From a checkpoint of a small encoder-decoder audio transcriber: log mel input, decoder activation gelu.
Rows from block 2 of the text decoder of a small encoder-decoder audio transcriber, named by matrix and row number. Rows with one number belong to one neuron. Each number is 128 + 24 x the weight over its row's rms, rounded and kept within 0 to 255. All counts start at 0. Numbers have three digits each. After the name is the row's rms in percent of the matrix's.
After each neuron's rows are labels from the 100 texts, of 14976, where the neuron reaches its highest value: "tokens" is the input token at the peak. Only what is clearly more common there than usual is listed. The data: short read English sentences (LibriTTS-R). In brackets: how many of the 100.
# fc1: MLP up (decoder.blocks.2.mlp.fc1.weight, 512x256), inputs 0-127
# fc2: MLP down (decoder.blocks.2.mlp.fc2.weight, 256x512, transposed), outputs 0-127

fc1.271 121:131123121143089137107130116120113142138139171121097178131126170145117128179111122154144122116115084132128107153147127107148134124108148120130146103122112138165088118112142106112124109153149147147093108109124134169114124119138081161155144116115142135126100141144159128146100129141119110118157151183146143123132155093128137142123175111132142109123135152147188099112128183095100116168105
fc2.271 086:145099159115172120136141097130129144172122081134128088144136135140097129168122114152118118115124126106075111130116108134157139078128117124117091118117060122102081140112136168146138113136165133125118132107118109115122118103130145149118153090111127123126111110113083122076138114123106122113151170122103132093190095149148136132165105162163102121115149150193118152128131150142116164146159
tokens: "to" (37); "shall" (10); "will" (9); "i'll" (8)

fc1.507 108:117074120115122148166152160119107106131123133104123113181097115136136137107119073146092162125086079140112119144114149106166107136135121127057131126140127153075111127109130118127119109075130122136093090105142080121095119117121120121148152111127188157152113103124135131128134120144118103156154152128144081139159122100087162112137097126142147154111131146090128115128133121167135127148107
fc2.507 110:139152127106165130100113155109127114144122104113126135123078112173149097089138145113135124101156168092110150120119126103109160127123138131157143111101149139140146166121168149113126115140062116114148097130112106120103097146144164105113115130114111132107138143154131115187139164152170118181175113089116125149108130145139131148156148120097105164142099155120130146084114112121106127166118
tokens: "it" (15); "not" (12); "'" (7)

fc1.108 097:123133131109143135071165099136136129136164145106176132092134149073105138127191109117121130105131114139124128146136091113142108112121119134121118145063115149106150142126152134130139148102178079104103108137094150155111098126110128135133135090137153186111098107133154088095155144110171145104137098162146113123112135119101135110118108151152119102045117104151141121156147127135131135126100
fc2.108 100:161123135109129114133080158098113120133146118117155126166074145104153142128139111100130121147073127127108120122114100141104131137099157118138126149165135121177169124166132125152131168105143128148100124117118172151147153129134117114131133068111101109087116171109114132134144172151114167087081155100114108112182123114154095121069111124080123109125121160125137116146113121126158119130103
tokens: "he" (40); "she" (26); "what" (9); "it" (9)

fc1.500 099:111172143105110109119150147110120119148166125152152164100139131132125129099130170114086145080184157166133119157098138153105167105154177119117122109126107121149084162127073137168174127177118114155155115121125117099101140120104105122117168134092145140117108083152121115153112144092157146175148112136156115108137141114141138106137082144163135142128100143132111137117155172124145137109110
fc2.500 094:125112162152116137116140108139149136140138116158134124176114154153128109088132135156123108149142133160117120109092182128096123114159146200114119126129145094113109150109122131125124138132145127097102148112141146116114075106168113101129115111138083098145145144145075128080106142160103113116145135120139100113124084110126156116122108140137110090136100154140127150113123094110111115131050
tokens: "'" (81); "of" (7)

fc1.12 094:181098117122148137148146079121108119124141101177186088103141150165095106117165129147107112136106159143120088147170117104096118138112131139122112135134134085120150143098128186175159142084150113122136071156145132109108140139115153124120145109144120086122110124119123131174095104110165171110115104124104124139140150139129157089121161113096131110145090148164153123149174107166129133140102
fc2.12 102:089155126112159100106102131155147121128128128140146153143098114136150119095144164114119129145137113144125174144103113092086146107157133097120075126135113158110126077135170115101105156119149143136075170119107137107164106131134125087132170137111138129091139086121170098086138156125147145124139137094163113110090112170145145137139114110114110121153119145111157115151112150119146152143126
tokens: "it" (17); "the" (15); "in" (9); "and" (8)

fc1.22 096:099172136166154126138164115174157150156090135168085146118124138109125127161177149131165139147141179133111155127112129111128125081135128151157142130137183113108104116147131176154117135090108142122132129121168125105132135095085097177149118118086154147129162131133141143091095123107117114144141149138083129129117134145108101115131118086137148162113121125143146115093177105119133103089114
fc2.22 099:176116119191104095146140093108105131131156153162154124142106127133118149130127160135132095118165157099150105151134145145114144107116112136096118100124152105100095128163104161081137109138095135122132128123133123123146118114123159121120141038141185137111079127109116132136173109132131065122108158126128117137133135115139155108168117136118079131114181091175133142104099100108145156118114
tokens: "he" (23); "i" (14); "she" (8)

fc1.154 117:110083160104140106128104139121083105096093136104146129132123164100154116081141106104102135065101152168140093125127128163146162114143114119145139131161110118128151135131140117160164141107174167201142145096137110098116139147143090155139157141104141157088127079132141142142099111122159121122147115108108170141126166157133103069098136122106126137107120126133159159137113154150149125160053
fc2.154 100:143103126105145107153168110145147130106110119173139142158167117105149125124099193166131182145093141157070097137139126127135137212177132090117133148089119132127119121148149138121117129112117144091110183132114156113120105130152112110150108115152150117104117114135080091129122083178149190125116163130111129137159159134118111130118179108121136132097100123135084110141171154136162097154121
tokens: "at" (25); "have" (20); "after" (16); "of" (11)

fc1.79 093:163096175067110121146155138126119153101173119141184137125149131136117138102153158148097163174114168157087136113145128119137148077127136152111105114175145106154090187119128156106112134142099178118104132063102163154126146112162089129101129102139153113134136092127143127089126112162132077130096118137096119132139128116120121139127134119103093156125132122122107108126076142077103112169119
fc2.79 082:136155157062148151141093140138113111100150144150100159148162104142154107113123137105097133078123133160111123108139146088097139147108143121106157093113147122109075141148140100130154105143112133145099131081152131117152159151135145097102111133105082155096131081152118139100102102150143127135150111139113122120124092096109134112095112113146110158086106151092143099159143120118081121091110
tokens: "this" (41); "you" (37)

fc1.143 090:131158144122106102154129089176124156142094132105118108125162137140079142151124131122127135111147125120152102191169107152138092128121109133118150125148145140147135140091173127141095129134118157125094104143132118096151131102091159184169123132106129160127136121113131128160146139119114134123167127145118132139138106166139180142126095135120145139082167113132120080091108096147146118120144
fc2.143 108:136138143129096151146176110083142184123134118146114136127099098150102092134153124112132108153145155138127118137113157118150160178152146140092092100122160089136141117129087129114150115115135155093126153137122110131082107154147152139178136110087099142090151140101153130124183089116149132132163137081177162083133146154127111131122130112095159115140111126174101146191133127105160111160144
tokens: "he" (14); "how" (13); "why" (11); "will" (9)

fc1.506 089:129157115090149094113109144149149118121132132138121152110098090105120101136120113132123124148119139158109115138125159156139149113092102130099187118127130166145167134138181083134077119166131175134123100106123099126150141152128126106125109148152080126086126110106142103115121107084144151118098135117102094154119125102149137133115130170106079106113127191133118139141141168154153138108089
fc2.506 087:120123174176153125168080159098142149124117099110118147095143118119123118179137108097159118143110145120118119128118163083129153138139079126115122108121157099142121130131105124146105132087176078107121113139181110124161132157134117148081146131136116134133145147090146131182152128126139097143117128117067181161142091109136115164130145132138102104153105122145121083165134159089103179101110
tokens: "at" (71)

fc1.27 100:107107107079135155133124101124129111199086129164137177095136122166104158112118112102157171114135124137133110156111108119137142117131120137108107130100179112158127142128150162083070117118106130114124112086147157166119155163108131140096140162120120124121118150146121118109146144085157133146138060116091172146133109103173094112136132133158140139154124127149133123158098115108113112156105
fc2.27 109:098134146065126145125173124108109082138097173113105136113136155144119159107103110161127113106107127134114144120163104103163147124156106151099073148084156092141132116103134136107148159130116162138144102121132106115111087160180068142156150142106129145136141093137114114141092140127147100135129119133126175123167100130128169129120117105151128103136148150170137159127084137108096133118132
tokens: "you" (19); "we" (19); "don't" (13); "i" (12)

fc1.160 097:156111105166108120131157136061097148106128096125141120167136149105121174136110125119134130147123108154112077153147142148128125108154131130114102129137190151097132112146124101128144150137097117164126118127142128094160176123097108162135081152119117123107119125106158131097138126137083097152117114106155159141117083129146110112139113102154092164098131111123129126110131128142084110124130
fc2.160 099:100171109160103110172093102099136128070125192118162130111156095120130160176117154178145113098118080114136113105080151124146080171167143150145145156151155144122123140152137162106072144132102162127164129130132186108132111120131154103130162140133137121132138142132114132154126095109130080099102088113135123128149137082145102129110147123121142110127107142114152061128125132124096097127126
tokens: "i" (30); "you" (21); "we" (12); "would" (10)

fc1.215 100:125097123129083126109117158127151083166141120166086133156144147107120151113134132120109125105142165124103154106139110157127173149106165124104075151128117148147112117089126123147132121097109153100063152145122158106113148166096129100099110106133119117123127121111125164090070124148125130116129135138088104109095132151150163133128129167123165160133122167099138122117071091107185165134119
fc2.215 099:106181125082102138158119128143126140094155133147137083120142146107142135072152090112144105120118156124104141141122111103099121139180149102136098140145116097117107146137148098119133117092154121166153183156150145083090123130097142144115122115138165107152120110094150121158115112133128091136084128121112162137138116103086118102139180116094149137070105138165098130139176088093143102118135
tokens: "he" (11); "'" (9)

fc1.372 088:123108124112113110105158171086142088132128165133099151101103146104099122154112134132102135132136152122123131089180122128130132150162106142117153101140109171129166121136091146123104127107122149110118166152150178087086141129116175103083123125149117141128119123159180168120129101136119134093105156125130145093131111130072114159138140161179116097152129109135104125173167116162132097119143
fc2.372 079:113109106119154142144148104156125117129094145131150127158089148160135137122084143126180172111123119124136135154133120144113152112164124116103138123112121154102131149109087089148162148132141143141130127145113189190086083139100137155118152112123144104148155143117131128179108116110109137121165079115094121109130149130139088116139123073137179120120131156127087081099127091121080125135168
tokens: "i" (18)

fc1.386 100:106147152134111130154128124126135096133145155108106110132153167103121096122159119127149130129134080145112127099119147127100156179140116119149143101145131108203163158121101158082138163135147131138102156170160073134129136088145112151141121120130132086144144148131118133150153123144162141171106121125178131081117094139137152168163115129148128106154114125110134121084158150157143092104089
fc2.386 087:150162143101126152118139168110115141122092137149155191102137126110139151091109138126148132163142133117129143092117107123108140145098153129114118140109105106063106110154129113199144134107118127125146119159092140129134102097168098127154168104120113092124124097141132133105134179095103161143128156132125097108166124100149108124096114127112130161144143085155153127176110111120136117100144
tokens: "a" (19); "have" (12); "am" (8)

fc1.138 102:144190139122142093145116149129138119114100140164152082159130128129057111116142105104125125111114125134119133141064107126138190148135142147094118134138132106117151139095141123104119165152127135129152149050136171149132122117121148137165130095124099121115155114115142114134122165154135092114096194100137095141095162136126113122157132143129110108140108092149137121144086107124132137170160
fc2.138 098:145152127146134111116096100101122144135147156055175161123122150117166122139152114143082133133184113119143147148152113164152134121101105107141123143138114144100152121094135143150137110116123119129162112154110118119134123116089135124123124103141116090134146167113121088153087146118141109138146141102109120121131124107133139127127149100091122124166103110158164110131142145160116149151144
tokens: "he" (22); "and" (17); "she" (14); "miss" (7)

fc1.454 106:104126124120128119090103168141156115132163131119118128139142107135118125133143128162111117126137180120105085132070131120128097105156144147115105122144082070113115117116167120148120115115158125149116140177160106116107127146147114157117134131145093104134136124146113120120143116154109121106137150134115132139128183115081136156094143130154135159173138114137134163101154107053146118100077
fc2.454 101:094109061127111111109162162097156111168135153085149095081130134073123098147120149071104131148115147137130101133139096158111101082160142139136138137118123152107156122144108132114134113147146162133117152160128132155109147144141098111101115102119153127103159111157132145100133127152111097098113144127151135129154159159132118169109136096122090149157161110137150114122124108152135144138136
tokens: "'" (39); "of" (15)

fc1.406 095:158093152181113125082121119172145118145152116171144117153134149076159122148136095132125129144160143119085130128119136079139153130154121129139105089128146140139144147080164136153135126164104160126163092143083091100100079104107099126178129114101116147205110137122152119110113125103135118145120099144089087145130168125144129104113118154151121126122104120104114107128127111146115110134161
fc2.406 098:110147154146115144130102116131128116124118128120101100084152119110120113115125103139141128134127127132152174196127131121096130125144147156136111138115106171119110132212137112126098115103149128120126157124113144130117098161106165136120079121143141134131155119124126108087100106140136134154158133143091135115151132122146117130145145136166122129095150093122105112146123155141136099116194
tokens: "this" (26); "good" (14); "that" (13); "of" (9)

fc1.264 099:174111180114138131113140099169136108184119126087166100153117139122127146114109108127139150102085103144112122163074117098093132140123142116075158126108136097118135150190077147112139131125169125151130094087125054169122137150124113126125133137096161151117137119159115143157092127127101134120111131111131096132120106131120117154119152100135093136123142109111146122098117118136070136139133
fc2.264 101:116144169126117110169131129178152123126117142095106130096141120124098160129145108154086142145101152140120139138104125126126130118140116140122167109148148146108156126113121111139152122150114098121160132121124123134105126154105119163122125121136079140154097077128135153162124123177139096134094104170136137149159165162122153119109100103151083125139097135127142112125131203136152138080138
tokens: "at" (22); "have" (11); "of" (9); "and" (8)

fc1.416 095:149093154093118086139146142105191098126148129166160136113123083131108127138135163143144164136155142148117122148096142169100139138134146111083116094127140098138125157090129132121078133129117162123135162136170127127147133144156106144173112150094124161093106094152124128140148137098120128143133092147136143151096125156112077114141095194137142121177144178114151143148145110159107194117166
fc2.416 098:158126135141116142124106152140100123148078100129133108110095086105121068126139155127126111113143112095145085123124113160140144101099126174130131147126145151135099117090131146145158149148164139164113109139132127135203123149150146123118130158111082124171136168133114183172115137086115103115182124125127134115123114104068091167174119114151129111126117148128160090145067138124121115132115
tokens: "at" (87)

fc1.360 091:131123180103120147127116144106127139139134111110129156148145147133079148155135146136148170135134105110150135144166115138149149111142124103120169130122141176093129119086098120138103074125117140124131145160089123155110126104112100113114171120117143122135143133131145119137169090139127147165159131105144125149109098141143114130116144151127120136103120130117131141101132120145117092133176
fc2.360 110:088125125126112120165141175143202134139138137125115160128127104149101119169100147110123090093120093123146181147105139126147151146130137117135139096110138177132152115125138138131109130136127095158148092161163143129102146112118067112111153115130104117112121172160077133151190124086062109141119154110141134097130112139089140106126143108120165120154119146124131161163088087112150137135127
tokens: "to" (17); "i'll" (17); "will" (10); "can" (9)

fc1.307 098:159129132160136117166132120165136098129123097121139105107156144129116139095098114119126116125170159164157176091140182129110122095117152124112119090152123175177131098143095161155120114140115146150101108159128129104111168102132100084116129120116122097173136107125102103137123132127116080080129137179141095119148140140110112114129143129151140140119110131114111103129104134103145127168103
fc2.307 090:119144124123128131116142112133124111127164118185101085127116126119138118096142130133170137146092118146110141100140129143158140168118124150147163133162140105124106103093168114146118144130097147110143110097137118165142137105134129169137105128122095142116146125073143132137192112137117116148134107087105102108136094123139148146159161128119137104150103145091123162160141114128125098144077
tokens: "'" (13); "with" (12); "good" (8)

fc1.361 094:137143132083121171133087143132172119127139150075079135136126116163105130116143099127101142154131123143144121127134128123140150158115131148145117134093129124179154113129101122096083145148090138119106099136115128165091142093168110109130117138176138108147122122137129167105117117104126124101118175125107074108125103092112089135159099151123114110156196121140135088128128104110162123102182
fc2.361 087:144130123174121121146093081077104153090110075153152120131166136118144143109133139097129149144116137132093103113129106095161098152150116137084137101131152111124124134142132173179133147092114155137166135143092139135151106104144108158144107096121141088162126101124130138145131109137141139164119141115177112115109133134068146166068091106140133131122127115117159090146144152168145156137147
tokens: "the" (26)

fc1.277 110:112061102155131159158140139099140112141164143108146140139120118108165132151110114141099162137092129116132133157113109156158144115095148126121138124136109148124147099126140170095094114153103122093153100109124157126119140131116110146125186153124128152132179154122137125106164163150159093126161105089087110128137080158130148142123157109123132137084121097132134094158112154121128131144117
fc2.277 102:121109128147140132107123087148112095132144154157119109107130152110109100127121114161093136154143152112163134139148186117139113146128135161117132164112115161095136189113098109148149123119105133071129128128122127149139097139122148132162118139131113127139131155107121147144118108084124174094100101146061135109161075135135166133126131131147131152105150132142126100148114136123150084118103
tokens: "'" (33); "to" (16); "for" (8)

fc1.230 109:131096123115080132126131094102118155118166128132079149135088139125087112140089148152173114093150132132118132160098131103131092115142130191125139112101130099152173138126137130161107105138133147121113155132176110140113164128139152121127122126130109142148104127126106103135156111112146097103122164143127083108130145148127136130113107206137123120134141094130094094123174119136089116151126
fc2.230 107:096121151116099163134128172120112134142132123119138101115120116119100125115142111097129116090104107124136172119136127120126156090121099157144099148156143126135071119142096141121144133163096097131107140151128140128104099119147124116160096151149137150151120132135108147170125108080124129105106195085121097122119137129145175116094128123145135166122109123155154163098133151125119147148124
tokens: "to" (46); "you" (15)

fc1.397 099:105150125132129116147060168162124094104140114127127094109164156163137133118150114103109091127083149123098108150157130159178121117132086142099135142105142147135118165124143138144114133135149116129173163119132130156084152177143087104120113121125119106136132099149115141094170123136165148119121092131136157143118122142098131150113149152172145119167088106164128143114053088103114116120099
fc2.397 091:111107125145126141124136111117155081117115127119095220143124104102109134145127175121155178134150146120085112104155088169102137149097106125131128115058156154180143124148101101113140164115132149144115100176121116141129112077127128141120135080119128123168102158112093127086107129119118138108121134136174134113151124079155134095127120117135093130155128105142120145133133125185131115128183
tokens: "you" (13); "ten" (11); "two" (9); "in" (9)

fc1.234 099:165127185159112096087137170130140085069111156085141123117125098139118134130105152158116113143111117148119166103147175116145127128088126123169138109145124123139147120140093141160119114116146117095133134101114100152136140137147133150120167142124108119110145129167133089135089150135166106110142104135115147148140092100108127133142075078119153157111115183133110097107108128153115126108119
fc2.234 115:181165148146121139116176133145112090114139103109148154118128113138100138113167156139149142147118121155113152111151126131119128153084140129143173092064124088123132134133143150147143129175109150115116120101109130129104108094119114139100173165095150084143099167161137152147117145129163109121115144124107102118148092068158159153147105110090130107146144111134154131090136129096110122123120
tokens: "it" (10); "said" (8)

fc1.235 098:152104166123132120108155132130086099160104140168112153135119111134123141129126072124110197155083146121120107118132172123109109123132155111177129141108147159132143126146169153115141150168114170085119164108124096135141126128107113183113069167085098120148152136162137108134086128157126117132110133169163164096113087117142147181112119082131158137104129106131164123071124149144127133110116
fc2.235 106:114146124120137126164126157140084133059082107140178133089127137148108155120103178064116119167139125138083139097166094107136142148133141142129116116099139128146129136121118110128141139172125083165074101165133142134189136086128113097157126114116173140108110129133118137148161150105159134118142146108126118117102154111153109142167142121142096088144112093115165105111162121094164133124133
tokens: "you" (26); "don't" (15); "not" (12); "didn't" (7)

fc1.229 097:106115103103143075146122120098091123179147169121130142162103109120099119112167114111128126126137128078123134127121128087154183132126170116148129113109178066130138156128128092177145109177106112138141113126143125164152136140107175142107113166107127159089083094149133142121126103142144136119137131111120136145151125144147120158140096146132167098113121133138132164151116130183147147141140
fc2.229 093:131196142131130100147121127141160119141108172117145126128116092082110142131112128133132165146105082136145179146112121134098117131150105146137117112089113146145091122099122129162145111168128125116125183122073119150168135114106080138081161106117118149139115150172125138106132148100140134161086111134128139116102115096136104104116143113128108147132143119103124156136130104129126088126162
tokens: "he" (14); "this" (8)

fc1.137 087:137158177130163137105098115129095153158138124114117137109098163130071137105112122094125110149110132134162141125167126133146119167142113156154138157113104171127140097129118180092115117134141107142113119133181089110132134120096139139128090167110121122107151154155094098150108131134157143133131150119136143132066118081103147093146126145114130126131102160063096113074111135128122108135125
fc2.137 099:088169108107135148108155118093142110129086159138142106097129087145156160096109165148148094122173111156125143157150116146143137117093142094119109156117114129126126147118145132152154118102139139155083098127114127151130140125106122133128108181154110103141135151114180099157120096080128109139142155142149154069100187097114096123165104147101112134123153092137137108109097130085115134136113
tokens: "i" (71); "he" (11)

fc1.456 098:094117137150162137145116167110160122114134154161149146142129120102122139090127106128147111090102105137090098152093147152109128144128143112109146131094115146126134146161181145091128096118140128118112135141084110174122143124139085123095119150153102122122129085163108166139144166162132115102131129155127131155159163148104125088135095139148150108136172144125100118107121183127137107121122
fc2.456 102:129095139150138087102105105086093126110107143149125121127116110162127108102161132146091112124104097151078102178092083126183117166138151113098150140126152121162121115145144118135149100139165135124155093114127124105124139155155113159139162136115106151164110151125117101126147152105116124095142163081124067098111106119152092126155106128116109086123147112068137139172104155093097148072110
tokens: "at" (34); "with" (10); "of" (7)

fc1.394 107:134104167149120119159093158090096146076113134123110163104128170122121125145128089097139143127163102140130107172139119131146127132103123129149115181142168151083122129118100154114131129131140127161147159052150092128142151156143079124145117144149125143136109159150092099139172096147155126122140112121163073134111145123097129121142136141142131109109117159098102111100112088116123106138129
fc2.394 090:108123145172114123104161112135143086138146124116128142102088132125122120124107118130142119164145111101162088171110126122125097104154115128139084138098103150110144115153105144102113121120115155111135151085092136110134160145171148183135117158114104103107128121170141120142136152146134112122122146171093113161088146104143133128167096147169137150076148140107173157106135141138164143135129
tokens: "to" (29); "you" (17); "what" (15); "the" (11)

fc1.124 084:127140129129121108122097094111106112150085131145119140133138125132118118136122100145149101096137178130189115118134126111154143139080114124112144145154134166132127125148126102108141158144150134111138093065111147167138159114148153096123134159142153169126107146161119163158181115114129110132110123176123106126130144171139089107132125121109118106122096098134128145150138139090136141145125
fc2.124 103:150143097155101112148084162114149116142100129158092121132141136157126155119125133070126095125121135099150142102106156100126141120145109079180157141144114155129131127129099125130168113136123083154173102151102124101138149142131140149156164136148142114124132130122109144099120156133119129103121128148105121109138115111117116132095133141132110106134156128132156150153130115055180107070171
tokens: "this" (16); "is" (16); "that" (15); "the" (13)

fc1.49 105:119124144116122153104086087133130103102143103118150149158142157122126113114089135101121131112123107116148166128132129174139132153119126163124099149135043116128183116113158135154106128134117149111110117145108082144123155110151084155167084127094074117149113151132183139137152136151134118120171163121164106144108092109119149149120147171139123129094122150132189142176101133154159130167114
fc2.49 087:093166104132120109113149121093109149108164159155125106143145129098166166115096133119078143122131137114121136094094110131150194114101093094131109130121152091118155146112134147104104146130112147126184109141078146126115113160157156122126134120140130153139108120108106125122096159140117166102113159127130161056096121120085137129137114144098114163116164135084127130165089150109129119112140
tokens: "'" (54); "i" (10); "it" (7)

fc1.494 093:136111134144110111170161127171110140101163113117162163153118117135106129148115166122127119139151151114100116165122109190154166104101132165101123095102130132100106155120110159144126105096152136145186169119122138133076186133163149120138154141140139057143138101098118131094111089106120140152106127140091163114140143132147138092137119144123134135160148133136168086105131126104097118130141
fc2.494 111:160149116134124125092142140125179110117136123095142127125127118155125121127144098108117135141150088143103095115110140134134190143136118120104137145117145196080136153132102148145099150074152145109124148107120155130106155127153140094117140132119143123156133130138125134104165125087106173134110121139119107140062127167114104078157101130162144117170131168099154105107154166092123086127112
tokens: "any" (32); "a" (14); "no" (11)

fc1.240 098:116121141138113101143151106096085141113132103099147146152137087155099095082117113119145135075122116126140119082124157130111156159106113111129174098092129171135131143133142136146145120140132147087169090115166125109142122121120126133114109187113123159124143175161124109103111151126122116158119113108181150121146148127104138129130144131101146123120148129130125085131135104166161136128122
fc2.240 113:136134106127148147122140120101125134103172151134132077138131143160110158122144096115073086101145163115120160106159138119153146121110094097124137158122105136115159132097133154163143163129115172169145196114137154115057124118153154114142168113111127114146163144121157092135166079111147104084121115151149115097122152126073092101121122092122160130181117147134164143154073128141123121149108
tokens: "the" (47); "this" (14)

fc1.327 114:120112117158132106136131128063123121146049111191137082105116153167127150109155136117069120128170131106167156102124113091145098126111134134136149122080113133114168126131134139116108100154150128163146149172132112091107113114096127132171084122095162095153124126137151162138167105107130136138078124132105140146151147137134108134093096134150131087124094113170171087153158152078156096129144
fc2.327 107:103108135131139143128114129138161125120130083134139133147119147075151174121135118116099126115145183098169142143099131139124151130098079157094120145117062173135161180148135130090135097147149105137061124144133123134120147120149134116127107117113120143125121116126104146117109074157107155107099162158141153144161136118126140130109145132145122122134117157096150090125095119114141141136121
tokens: "i" (21); "must" (20); "don't" (20); "can't" (7)

fc1.463 098:118131116153085125124184141206149065072141144110138096135128128140150132120146152075098107155106126157116155136104088104133118103097141157107150150121149134135116163122157119127109118067126157116149123111124111136116144119137121097148121155143109123123127145122138143106068161101119175122123152098111141095090116138168132101089110136087129155187118145139159108084126099140106135103139
fc2.463 103:125130151157097167127142155135130113088178079157082138086117163091155085107107138103119137083121110098102126121158140154148128108126130116123104114142118145115116135139147171158144126138129114137109090173113136117180109123114156122132089118127116071159118138145116144106090121092146136163123130134168132060083129129110144110127090146141095148116138124086155135110147108108164093127158
tokens: "any" (7)

fc1.102 104:128124136118116142083128160132128116198102103108114176146162134160113129152126134124121130144151157096141127137194144114131125150117084132092149130114123135188089138156142123141141110149137071136140141106161142137122133136100121123115119125129093078124149098151108135119165132162094111089153126120137110136104159116112162110121134162116139156134128087125118103159117142107164112127124
fc2.102 118:091086131130142115073093150127140088124112111125128122153127178108129155132115141126124144108134137087120109138146169164143092150129121158158102146114108162118103151110127083085075115117108142135092134141143141165161129121160154124106129166118108094101138133141123135103109084113130086106105129098167130149110167122079130150145165145109105114133148053155136122117126125047156156152107
tokens: "you" (36); "we" (14)

fc1.2 114:176153110156138112127084124140119081126155081139111151128147170122182124146165150119122152111141121109108111101092116160153144129119112130137141165101103147122157125157117109140160115083171164107126103103165139157129117103105111146165109126142129131098102134145114133099132101121169123151126096167125097112097112148126128096155118140187083133084123160174129141105117130131161132100140
fc2.2 107:093110189150133132102154142146157145111144145139158132129123120128127125122137170112124090099106125149129140108102096137062100120145135114125133143117144154132175140142135148115089152126148132109113126129115135089130122184145097146147151155112117107124076091114129167147135137170126084120161114125069127116164107135113133135124119085157128150159122154142114187096144156098121135116132
tokens: "at" (40); "we" (9); "for" (8); "he" (8)

fc1.431 093:137120129139149132063100084117139118133116146126071141112133122107151095123162155129099111124105069166150147152143147192110132186140159118121157105156145148150157130119113139139150153149107175103135122131090113154162134104104124125118138128160127129139088135116152140120090140144146086117120145106175122142087159109125117163130106125131142143145175128127067139113181101160106138114157
fc2.431 099:089130097138122093110179140079126098155147093108141152068180094109115134118120086149169170134153167133093117097138114137084111102151102139162111111157114159116147114152099132130121162156146152112117157136109131100098124079163112112148070135121100136127128112113080137156164120140168181121119118124108130131116117135203141159102116137133132118053116150131112158175118108122151130132126
tokens: "a" (36); "the" (14); "his" (7); "was" (7)

fc1.218 101:144146132133128144117122142136150139159101148157117133153131119115113147101113141130105119151096160136153120110158099100141167159115152163119098174110156116166103121133132180162143102137056136082104142134103135191131095114080150132089124096142180147164147102100151148102117157137123145124157121126153131143128111111104146144136104162151143104131084128119094108123165140151151131072130
fc2.218 104:122099126141113146175149152169104090090131123114144119177127129151158124139140136144147110140131148143117124127126096168098133127111128141057114121151153116086121135118171155146130135103146131124131125106113162105124105093117111155121123134112178102122137112151129160184141120096163111110128147144161121087151155127151141078173152116127130134093198134104096106106123166105134121088119
tokens: "he" (21); "she" (11); "i" (9); "we" (8)

fc1.134 100:112127110101119108123120151163142187127095089176093186150128109144117108092160126119156118136174160142147131144124129123149130103165155115120096097145135126151123155150133121132144131162114121116128140104168158157130152118127100140125086143105092112125125099165162142111129138058131138100125111146137155140114147118135096138141131114152159104150092132146109119163099141120146089098096
fc2.134 101:069071141065115119136133108134124082168146147142136102136116133119090132097142132117077146141130122170126139069135150088104145123095155124099127116123140109113080117097087121131134140155149127115139167139106129133132146113121106117116127129167133151116118124111120139159126095143073084129149131176173140151153126155154127127156111119127110139098115112135153107129134123063152148105114
tokens: "you" (62); "want" (9)

fc1.306 101:113096095084111080137096150130152092132150132179127114089105121094125148090161163152097139129113149158110103105099136147124141148148163152119118118139164112089114119123178121136130144108140126134145114108102140131137131094132139149124127142155127103171135075086153108081142144104144125068141128121142140114100079099133113174121178150113133172147121117134133142114140125146134161117144
fc2.306 094:130131143124144127116134106130055122138130134199109122126103149106153112136094140131145142121105114151130135140159144127124135157155090141100110170134131128129114158156127126156158149119092139086120075113115163160128118120076096161128121108159107114180146139104117147146115127080114156135121107104127155126085126155129084107066172146116134145088121124160161166129127131112114158140117
tokens: "it" (33); "she" (9)

fc1.332 112:164170081117104137135139166097134129145130109121151129089108103139113145133111131092144127147139171129136136098122130143127157137143116120059140139059136144140144135133127084167076160118130157130127166113099171167177158145119122127115116131132113113148132136104118113136130113126131115073133121179070158120096143089114133119088151117116163149125120078167158130161148126123095070116166
fc2.332 087:125141108169125142162178124121125111145138107157132143164114134077098115127109138105161137140117082108118093148145100151120152142115101100136107138085145155072113129121119121146119144130135156148123113117094182141089147119118113105143106146146116134136132144185145115164123133111165121131111160116093161121142149138106130152100189145142187101140117124140146117136100110123102103095159
tokens: "i" (35); "and" (13); "i'll" (7); "we" (7)

fc1.213 090:125083154127157134091167122122102130131126133147115139145124144108118165105112114143125158111132143151125129120127174124144094088131086179134140102180077135099173145079102111128139135088148122174136154111103127074131133106168147134159129098112167107112088103130107086086110123150123105123123104107180124111158097154099110132123159116122151148125156122122124150094139174133139146106132
fc2.213 107:105048141100133138164148103105128086118135159140147141138126135148119094102098104163151112145143129083133135121121147089102125184164145130110118137135158113148117141138142099152162125099092148114112151146120107142141096103139117179141103134077128118131140166127136112131102112126144121105114102146151133113093119119143149118113137098155109098153141174144132162082117151100143141157111
tokens: "it" (10); "looked" (9); "look" (7)